Rows from block 2 of a small autoregressive pixel model, named by matrix and row number. Rows with one number belong to one neuron. Each number is 500 + 25 x the weight over its row's rms, rounded and kept within 0 to 999. All counts start at 0. Numbers have three digits each.
After each neuron's rows are labels from the 100 images, of 14976, where the neuron reaches its highest value: "strongest on" is what is common among them. Only what is clearly more common there than usual is listed. The data: photos with spoken descriptions (Open Images, Localized Narratives).
# fc1: MLP up (model.blocks.2.mlp.fc1.weight, 1024x256), inputs 0-127
# fc2: MLP down (model.blocks.2.mlp.fc2.weight, 256x1024, transposed), outputs 0-127

fc1.575:512523509502484516491520490492489498483499498507436500520508493494524505449498546504506516533519480563493507524482516524495480508506497493516499540498490516539499473489513484530480496496496517475506483510518512484479486512541513467503511489512492473438496452508502497546497531481501517516557482491427453487511543506515487497517540502504532535485501480490498505455489492505495512523549
fc2.575:567467475509476439537416479499492500508501492533520485478480515492484505473489472512515477474473500508499521531497525506497502466504552516492468501481513513523546507485501513500499520508483493525482520480474463515508520476512452498489539458481494493472479481495529533504526468520488508492487492485494493526491467465533542487479481547466531498493518522501450507520501506530494531517494
strongest on: text has "red"

fc1.490:512478527511506508513456470472500482510475455508474491466486470495457465536472551507449501526549516506492480529478488477495491498534519509486522488527483481542534455511464500495437515515492486457439572508519473544460515500508503475472510489514484508542479521498546457533469475492506461499511481499511494495503511493480512486474541461537466501477493489514505505487521521480523514544514
fc2.490:492488468518513499522486500514472470507527527439513532484545468518542460499521492518485480468472540458464531495498512520469493470452527514556528553524515487519500489535431454517484524508476516519477505465500489499515476518521505495502460480502496477544528543502508523527486519507550487455489449500527490478492497491472529516487485500505501498503485500517499477505539526493489494500515
strongest on: text has "wall"; text has "table"

fc1.573:526529527450510516528546515475540504476514485521529478510520500454482494495509518490494526484512499479528509468559502515498498514482518462493523500508495505472467509502495489501520505543502529546486526467481501521519475505492551492529501536501533497537473466519508484469520489471490524500501504496480475504492490503530470506472491477521525479510451514424519505446477460548498530522512
fc2.573:493514481469485505505453501478461509566508531500457505499531505473491508499506473492503502453554532461507493495547524523500516459503512510512480532478486520495485531529511462493483445550527508502475467473535504501496513493491489507529483451501513474514476506503468505502507501441513496532541445461514480510503533507529511553475520512466499521500506504532533554476461543491555533508517
strongest on: text has "sky"; text has "trees"; text has "grass"; text has "clouds"

fc1.722:501512496515461482501495499502506458484488465539517458502533507486480499495458532465483518514471468490473482462503463483501484481529502498508450507488501490487512509525490511497453482482456527479515497541482523535501482540498544466474521423477534504469495442508504526496500502512529551492497493496498516511480509504466533519477496475542490497503472491518500485489471473500526499461466
fc2.722:531488511492495519497459520479476511505527500486483509481516500490470485491512458536479519483511519505512499554518510511484493522448503530519466517543538505498488495517540520511569515520544497521544480460476501487503512450542471559525487495518507501456494513493484490527524519526518519485511501486472505510527498448514514536531489500490531543507482465501501510472513493499458562542526
strongest on: text has "water"

fc1.6:482511483524494510481515483503501489464536534484527487484509512549521475515479510548461486557522530482558503498493525507490471488518503478518483513517503474522535517508474466541500489527489489465455520532511531460506545527502546477497506528536521531548504520503548485511456515499543547496504539548528464494551477528503475496512489494465451486475518523560556511492505501481492526478479
fc2.6:527460479530484543480487481515530525494455464520449511513486521479506453514460503505527531519467510491490513483525488513543531486506509494516510474515528518486516512489463517488484476462494494525507475497540479460488457513465465490491474492536514547497532456509500517487515499462487511550475431486467511483510536497500522545480524442504454446509468502540501491503548471500505518524514
strongest on: text has "wall"

fc1.511:498492491524507468476499495488541474499533454522509545520540515480490507507469539496539543458453498509536502443507490491521518525500474505513444439502473527457479486501485477493546484518500483513514499537497502513499460503528526489449528485482511474549516478511589520469525534538532521466437482488518561471513539512495498474486512482507496493563531490482519534503487500492476494475530
fc2.511:485469485497482513540499502501459465482495502502507520511502484518527497526530456511468489487488520478514523579521521479513500481478517555509515492491491525489491470453547539491508559531522493531497467498493515510468477474502516523494491501557516507454489524513443501532491481485502517459534454500521484492509459471543532533498486471504505496465491536436525474476522508513488530528476
strongest on: text has "grass"

fc1.352:479506482474544499509462495544486473508487485528517537556489454531514492473467511482465501519472482510501523464522513513531522514469512508471517535549515481495479511543519487499455489487512487488516481499465500524481505498514454495495492495475476449485459498487456459492520496571518511490490481512482539503486483461453514439439478500483501447491517538478510532484544506453441495496533
fc2.352:527524484498520465522520487463544502498511482479456478502543562480497506474519498504498538532505471506521473544465541494503486453523535479529496500493526487526497531487491543505452486525493510486503481461443533482473471489449506502512488499483557482489502527515527502510512496514514478495527476514516523515485506447503531504478548509499504497513467530469470462472548494513485484460527
strongest on: text has "flowers"

fc1.28:467511479480504478524509503525520501489500475488480475504520527523511497521486547497515504545512486507499506517486532480506532470527467437484475510540528494451500468498469522483531488417504496464494533517446466490507533472482517495482522486494514547505525503511452530485507486504530504476516487555529514467523513495547485458432491506497519502525491486464487499506457514516510501500506
fc2.28:501501489497476485491522483526487507528520491534482489530490530501508490514500537512500475443532476453457505488515498514516524516472497518565521539556495499517506525469560482495505526512520523452512515488476501527504545504491532516554508514540487434556495494524506449536503507519502512556538484508508527482516538493495488519499513528515477505556477535482552499512506526513533472483443
strongest on: text has "sky"; text has "trees"; text has "clouds"; text has "buildings"

fc1.223:503482508497494508489536509489493508494516488487519511496497513563483531531468466495425506556512466451526492458525484474483498475524529572501478521544504531473511545501478490570490484462500493509474545516488503519511512531500506493498533547495464489541531504476492469496449510505505541472510502496511484505508495550523495504533536495495461502463466493514539558528450505514480521526486
fc2.223:504492490484541495499490483509533504546468469509524525514460529491538430496550492515479499542503527531500459484494508480512517508502526490481531477491546465456502507509462497490455492492469497509541497510559522467465512500512498473509448479508564534497497553532490484537516472498529520514483489570500513510489480502488527497503489497516514490503494490506521466477511462528524521497479
strongest on: text has "wall"

fc1.207:502506536483514506493467476491529479533477536509531469530466487485490520508474542500498496483514509512476532483512513460528528504502527456500476491504521533511499511514460529475496505494502537514508507511569518524528512420500487518512510539530521503556507482522498496524486522534511493478513479494473540460519531512480480489524483521522514481476466547471471500475505497496562438529507
fc2.207:478447493543499549531516514485495518516503551555508463454504524470502485472524508485473468498484526510506476501460519477483516562483454484565485522520508479503458507472488465464479508499501473510443511499496467516509526504482489485535503505541507471515506476501486483481484465503484500493505551510518514486509458502483533494497526474491510509528562503475484518476469508507504444541504
strongest on: text has "trees"; text has "sky"

fc1.522:507464505464497496496527513498484487477483542475527502510489508514477512489512494520561467451486531458461565495539521463481514507524489538472532494511502521487504508465507513406509522482515513551484474528455515511513490477516505508485467491464519504525471484521455517470540505516471454496519514491506473519533510490495513523496506463521524504494509500525512515496485537516511474470509
fc2.522:512462529478479540486524498460486507477488491463461471448484508481471508507517519500500532521493511496480501485487524490515474460552532494530477512431492510509456490484534517554500469494462541501472513545517472463463506575531508505526519495469520469467509462507505517499491478507529472495547532491484506501476459491511529506491518514471539505543497520470491458499486488509486477529469
strongest on: text has "red"

fc1.662:485499548476501456502468488567481537498517495474524488535451493482517527496540493545555443505508490489490494499507504433480526513479507506509492478519466480507477512508519520488504547480469463493488462495511506515517495473516508517486545504498490532514476482555486485478518518513501518525465522457495487523514481485508523542508460532471479482496460462514467510499518503478544516493489
fc2.662:462528516515472505478484512485507472528481489489434470459521499504475465460555559450526551496492525488528475513483495535480478488526458470543506519511512520495481507478482499482481475493492500513486534498444503502468492494489487458492468491527534439522497447531494554483514482496528454470497488478541539478499513481511503525523517542525497471480502509479528454449510493501511502501491
strongest on: text has "color"; text has "red"

fc1.229:485495528521507453500524453526509468489488468514477489508488492504512504483525511472458522438495517469473502477481501489500511545499500483465482500529518547496545489513509503508504544488486487486480505509464494428481471514506565496498487482490520485536471506527499468520483484477498527495454535501533503460478508544478489520512511500520489519528545526519539440486517542554502473546502
fc2.229:474498521547485496518536521496489455535508529462505508497491533493501515523532509529485522482468507502476519461500483431484480497574517465446538523507500507494510484525466462473484464489474456475505475504485497519491529493544516514466489531486500473466530557490484500517472522519510444508511522500505514516520524510545532522484475484464507521478464542519516502487523478471449503480524
strongest on: text has "persons"

fc1.721:500486486515511520507514480471514479515519491471507475518521522466505499502478505527494496472536497547509542480458503465551473534524486449481454524472458506505480516493494489457514533489477500537476500480552495511532512467490478481482529484478539492530530505509465515520497500478500479481513506497514508472470518490506500496517505529499527463459481506500523496490536469504534475504494
fc2.721:477510466469481486503462520470527529492488532497536475490477513526451483477518518505474549551500490455501465486487499491484495535494519518534462519518501490521495439470486509495524459518480498515515559491502496509489557490537518517492489551548497508502465487515548527540491505509497482492460489499512513496494517521426483487467488522493471470509494513536495565518481473478515474468506
strongest on: text has "trees"; text has "sky"; text has "grass"; text has "plants"

fc1.265:535516522534507454510512498483506460525503466521391475541472531519494507449515500474514473489467530525523469495520522489480477491455527515499528524510446478500545499537551481516483509462503508531503536505491522459486504508488484515507558468499485517499476482516520471497500526504493492480525445486496470496483492487492546504481456525494510558483462505504496455479535459530539471468477
fc2.265:521467480544511512502493500484471537474465476499530485524461531512511555479503484524495474464473507494494525480491517538513451502483539492522491479499494469499478494505522524490485457506511538529501515535524482511489465460521511528489543531485517488444511496538509492536492502526495461483503529506498490528496469502525489468529514546473496478494517499511475547491515499506505493532489
strongest on: text has "red"

fc1.260:496492505508494527502521504478561521507463488518533523497490499482517454501498519508491491512521529511467511483484470468514477469495527520497471486508465450528525457470477465496492476521510481481478526511483488525479536472479470526484509503528511482498506511483520519522467491526478491573554500509490532484471493510462497518555525445479462467478513500538488509494497537491543507568490
fc2.260:487502485493481517529518512483472480510540522508469503507566480513503468524483491468523487526488520520528508508560519536466535475495522512513498530501509468504498522495519493535522526527520494515484527470522513493481491488531511514484478512526473510490448516502544500475546543498487500513477506522507481501523462484537494500470484541469559516523457497468523498535512493499513536439524
strongest on: text has "wall"

fc1.390:501515481510493552459478481509488451500505488507523497534510547492526485521534525521470494524509474525468540520447499509521481549488499481492509510467485489505515554485460498479528521502503511480489519504513529521494514444502521511535517474530516539500495466527482504508502502521467501454552548497525480496486507482489565462482452487513508456496513546490534486473515477505496453556486
fc2.390:448507468534484518529526502453509539493497554509510552513495495529495520486478525500501479490471527491522519528482481491499468505505510535500485481489497544488487445526525513493491476446504480506524490526484461498517511491490532481523471479489522570487472468515468520474499527507467493490515496485523534551468479498467502517457531476482524518455529501473440528502510465475494504495441
strongest on: text has "trees"; text has "sky"; text has "grass"; text has "plants"

fc1.630:483525499513476481472497487544499492492492507501531492520523518504472533497466512558510459500497527516456473509540541493468494547527493473523480497477504483487538531493502486433527496532503488526475584513510503518512486483485488523504519489539506533519520477500488513516503492507476526483523526519533486456523497512502542479470485482503538415511475522519522507490491507498466483488490
fc2.630:497462522566517444541489528480484475530482516521541510514522500489497540487548525514529506497488516519460489468541496496503515498531493516482480507466515535456456469532532509466513530467508472512532551485514504495452534505510513529471503489465518487476523524513468488516497484503518465523500483484515515504501481497484485508456515485483509519488516491529507532518456494493536491489529
strongest on: text has "grass"; text has "plants"

fc1.351:523506485522508522484515522469506457510487494515502460486558500530488533507463449510515487483504541513503498482515477509494495472528474469494492470491523482480535551495510543482497492549492491543472480478527524531503520478549459546474477476516515503517500484516486472512504542516508481469495539482533493505503520502512535446481498494492519497514486473504495473508527451485468489512485
fc2.351:465477505543492474533526492522475516544521522521509517498455490540541523497534541521525516492437509505504511517465515507484531486466494485467518519493486555506518537493520477497523472529494532471485549507522491506496504519498477474464496514473458500494499548520477515482521514546502516548461494491538552499507508533516496482563460515502517502509505480442498490544484476497462472500522
strongest on: text has "grass"

fc1.570:504539533519551531510456471528486522510550499468462523482489483536473500471512491507528475467518533507485497526518420464537521483485512508559506480485462452519466491486477500499519496480514539476452498485453464446490447492498494494487489524510500482510504515526542493497454499530523511500520489533493509514545474536530485517514513508484471526474517495504502541515478520496545546477510
fc2.570:493444461495480482498522542500554475500505550503499506466468485521513475525532491518482467488491462478542556515487481494493496505516489472448499459489519447510500480522498493473517475482497448521532519483485545507530551462503503530506510412465469509488520506474450533478528469519506538523479498494514544502505518507547555493516495489549562487497518485486510494470508521469499504524502
strongest on: text has "wall"

fc1.346:538502473497520513480521501547522504499488531485485518489548543495501451505458485498480520522469529472483513489484483498500483536522481489514542493505479510547510507484523495470497522536523493457487533517564512495529487488477480505507541531513536508467500506507474521460499501499496470487484494497537537494501511516551492510492574502513470506510504521542483508468521536528501497507479
fc2.346:524553494506515518508494485493489488474479485498512485499477460558511507446559481479538528476453498500519465497532487512474523494463470540520512507467484515479504489520526512507511476455529504526491534528547471526471505492501532467502477501490497441515484520488538519513499522518537473505534487496493500501474501568526516498470512518531492505545453494498529499542497479527552529476482
strongest on: text has "trees"; text has "sky"; text has "buildings"; text has "road"

fc1.602:539504523432516573471527522521475480560493519549522492529473455475498487500500533492483503495538504482523487564485499508470478507489487488476480493494480483514520502504478504461525515519490523525500485472466547500508522445493495517533522522520521478518519483496514497493502462490515473505488517495529529468500485521494507512489513516473519526479501517498507466493465511459557476496484
fc2.602:501466477486489519483481525497486558507485561494482512475460510524509480482525521521516487487499466500517479469478483502502472530528509495518525506520468522498508509477495519522481467505517531514479467508521484512520474491555449519490525478482510503510492498508473493517512564506481510495546492477480537542526526483509492510511489495479482483518488541473465531480486461483522503526478
strongest on: text has "trees"; text has "sky"