Weights of a small autoregressive pixel model: 8.7 epochs.
Rows from block 3, named by matrix and row number. Rows with one number belong to one neuron. Each number is 50 + 15 x the weight over its row's rms, rounded and kept within 0 to 99. All counts start at 0. After the name is the row's rms in percent of the matrix's.
# fc1: MLP up (model.blocks.3.mlp.fc1.weight, 1024x256), inputs 0-127
# fc2: MLP down (model.blocks.3.mlp.fc2.weight, 256x1024, transposed), outputs 0-127
fc1.458 106:38 68 35 72 37 37 46 81 75 55 65 56 44 35 73 40 19 47 51 13 55 29 54 56 68 33 47 48 44 49 69 53 52 35 48 08 56 55 61 45 60 46 42 69 27 45 53 43 26 44 71 34 14 50 23 48 34 65 63 67 43 29 42 56 42 53 38 71 64 75 69 54 12 36 46 29 60 49 54 46 50 45 53 57 34 59 64 67 38 58 59 79 48 04 44 55 47 41 59 57 87 53 49 61 92 62 68 67 67 52 57 46 38 32 71 35 29 53 66 42 57 40 62 22 52 25 53 31
fc1.459 098:46 60 59 57 44 35 32 43 21 34 43 48 18 26 65 78 06 68 35 52 59 61 68 60 20 53 33 38 22 25 70 35 55 44 63 22 58 68 65 50 58 67 57 38 65 63 42 56 39 15 57 49 57 36 34 58 65 66 52 56 45 37 57 38 45 32 43 69 24 35 61 13 36 52 60 41 69 68 43 58 48 61 52 49 28 33 55 56 53 43 49 26 40 26 17 56 55 59 44 70 74 39 52 38 61 64 16 61 26 64 27 50 60 42 40 60 39 88 46 68 47 61 34 39 45 42 59 29
fc1.460 088:64 62 38 36 73 71 45 64 68 56 52 64 44 64 41 44 10 62 26 03 40 27 42 58 61 23 46 57 29 35 50 43 72 25 71 59 55 39 70 60 49 60 31 77 58 50 51 33 44 56 28 43 50 41 61 48 37 50 51 63 45 24 25 64 61 43 39 83 67 31 58 43 46 29 55 46 70 19 43 42 67 68 72 70 69 57 53 65 41 50 48 68 57 18 45 62 31 73 63 47 51 54 52 55 47 50 42 47 50 38 75 48 53 29 50 52 25 55 52 31 43 24 70 52 42 55 47 55
fc1.461 108:44 47 60 71 31 55 17 52 37 15 55 34 74 34 43 61 29 58 55 56 42 73 39 73 67 46 49 44 44 63 25 52 37 29 28 42 63 22 48 44 53 47 12 70 34 35 09 53 42 73 64 38 78 64 58 61 58 69 47 46 68 43 76 52 66 39 54 59 44 35 28 40 33 63 76 41 24 65 65 45 40 50 46 47 72 58 62 53 48 63 63 51 43 78 77 38 53 43 51 26 37 34 18 52 54 59 65 34 50 59 43 54 34 38 39 43 51 47 32 40 55 74 67 40 55 42 67 12
fc1.462 103:53 39 64 31 52 36 67 41 44 60 35 28 30 62 51 49 82 47 45 42 26 60 71 42 54 46 65 35 59 68 72 73 38 46 28 30 44 39 40 39 45 79 75 66 37 42 52 58 41 38 45 27 60 58 41 50 69 36 74 18 60 49 84 43 48 13 54 72 44 57 50 49 44 81 57 69 11 33 65 61 50 11 65 36 45 68 74 42 69 37 47 58 69 73 65 38 69 37 33 71 42 42 47 68 64 43 48 62 36 44 64 46 26 36 49 47 34 57 79 69 39 46 41 43 40 67 70 33
fc1.463 095:39 72 53 29 65 50 64 59 70 73 30 72 42 78 47 47 56 29 26 23 32 53 14 54 11 52 43 43 54 70 34 54 49 46 41 55 34 78 40 55 41 30 48 34 27 67 49 48 68 50 43 58 16 32 58 39 43 64 67 35 72 56 28 62 65 39 49 44 50 44 45 64 32 39 49 51 53 51 37 64 52 68 65 67 65 46 54 53 26 51 59 35 64 77 64 33 50 66 62 45 35 66 67 54 76 43 23 51 49 54 70 47 41 43 58 21 67 66 59 55 45 34 19 73 58 58 61 44
fc2.458 105:61 51 35 45 53 48 50 34 47 54 36 37 30 44 47 60 50 65 53 55 65 24 45 55 39 60 55 41 47 78 44 62 30 54 59 59 41 42 54 67 48 81 43 28 68 57 56 30 57 52 54 85 82 41 62 47 14 48 60 65 63 47 50 62 22 52 57 63 36 69 39 66 56 71 42 44 55 53 35 40 56 19 16 25 20 50 68 58 71 31 75 67 18 76 27 36 44 63 64 30 45 74 43 55 50 57 45 50 43 33 56 70 33 28 60 58 44 42 54 56 46 45 68 47 51 66 69 54
fc2.459 108:38 37 38 60 54 66 42 20 54 28 66 47 69 47 61 52 98 61 31 47 63 39 83 28 34 57 65 69 55 60 47 50 50 53 17 51 36 61 33 61 47 60 77 65 31 60 56 69 47 27 46 74 63 53 51 78 38 48 36 62 15 61 52 52 52 55 62 36 51 30 47 52 40 61 38 66 42 41 40 47 56 49 39 86 66 36 56 43 47 45 56 69 45 70 35 62 43 51 54 51 39 42 61 73 52 61 33 39 77 44 31 54 35 52 41 37 38 51 41 74 54 53 62 33 68 54 38 71
fc2.460 100:56 66 65 27 40 57 66 48 54 46 45 32 47 55 62 69 63 55 46 61 59 35 49 24 28 43 71 77 34 54 38 50 32 84 49 51 72 54 48 24 18 80 43 36 36 80 25 37 37 51 48 63 50 42 19 39 55 54 69 46 34 63 60 40 22 42 35 25 45 59 47 32 49 54 50 66 55 58 48 37 54 29 57 45 21 71 60 66 74 34 49 61 30 56 31 90 35 67 53 66 40 51 54 77 27 47 37 39 50 39 42 79 40 68 63 70 57 26 34 50 73 63 51 33 40 57 69 62
fc2.461 108:73 46 41 68 72 63 43 70 34 53 59 34 60 56 62 55 57 34 54 67 12 68 70 58 31 36 57 72 42 12 36 33 59 41 62 49 78 42 53 54 66 47 68 42 62 52 62 58 38 45 49 26 60 45 76 57 42 11 48 45 78 56 26 51 31 68 86 46 39 63 57 52 54 44 55 35 47 72 70 58 32 52 28 50 42 36 58 54 46 68 63 54 42 58 63 57 52 45 43 46 32 29 54 53 56 32 52 59 51 77 71 49 11 57 98 54 35 42 45 45 48 44 33 57 49 65 24 55
fc2.462 102:63 46 33 69 50 50 00 52 38 22 34 31 62 28 52 77 18 49 71 51 50 58 55 77 66 41 43 68 71 65 74 44 43 44 48 76 51 31 72 27 55 64 45 31 52 57 39 61 40 46 67 62 44 59 44 44 46 47 48 64 43 56 36 52 63 50 42 50 44 28 46 42 61 36 48 51 48 54 37 46 63 52 75 45 48 81 37 34 52 75 53 51 44 61 26 63 26 53 82 44 49 52 53 58 63 50 11 66 59 55 44 51 26 53 30 70 53 50 51 69 48 27 16 47 84 74 47 39
fc2.463 099:39 24 48 70 49 70 61 11 58 56 57 33 47 39 37 40 37 62 47 59 42 65 64 68 60 59 49 76 75 45 76 51 69 49 59 49 38 36 37 68 45 79 55 54 58 54 39 20 34 51 35 66 78 72 46 47 84 41 55 60 49 26 48 38 13 50 49 36 45 55 34 37 62 64 36 68 45 57 58 54 44 47 43 50 53 68 31 59 52 41 59 62 35 46 50 15 92 53 32 49 67 54 59 54 48 38 46 31 58 77 64 37 53 60 28 54 28 46 42 57 55 41 72 13 48 58 44 72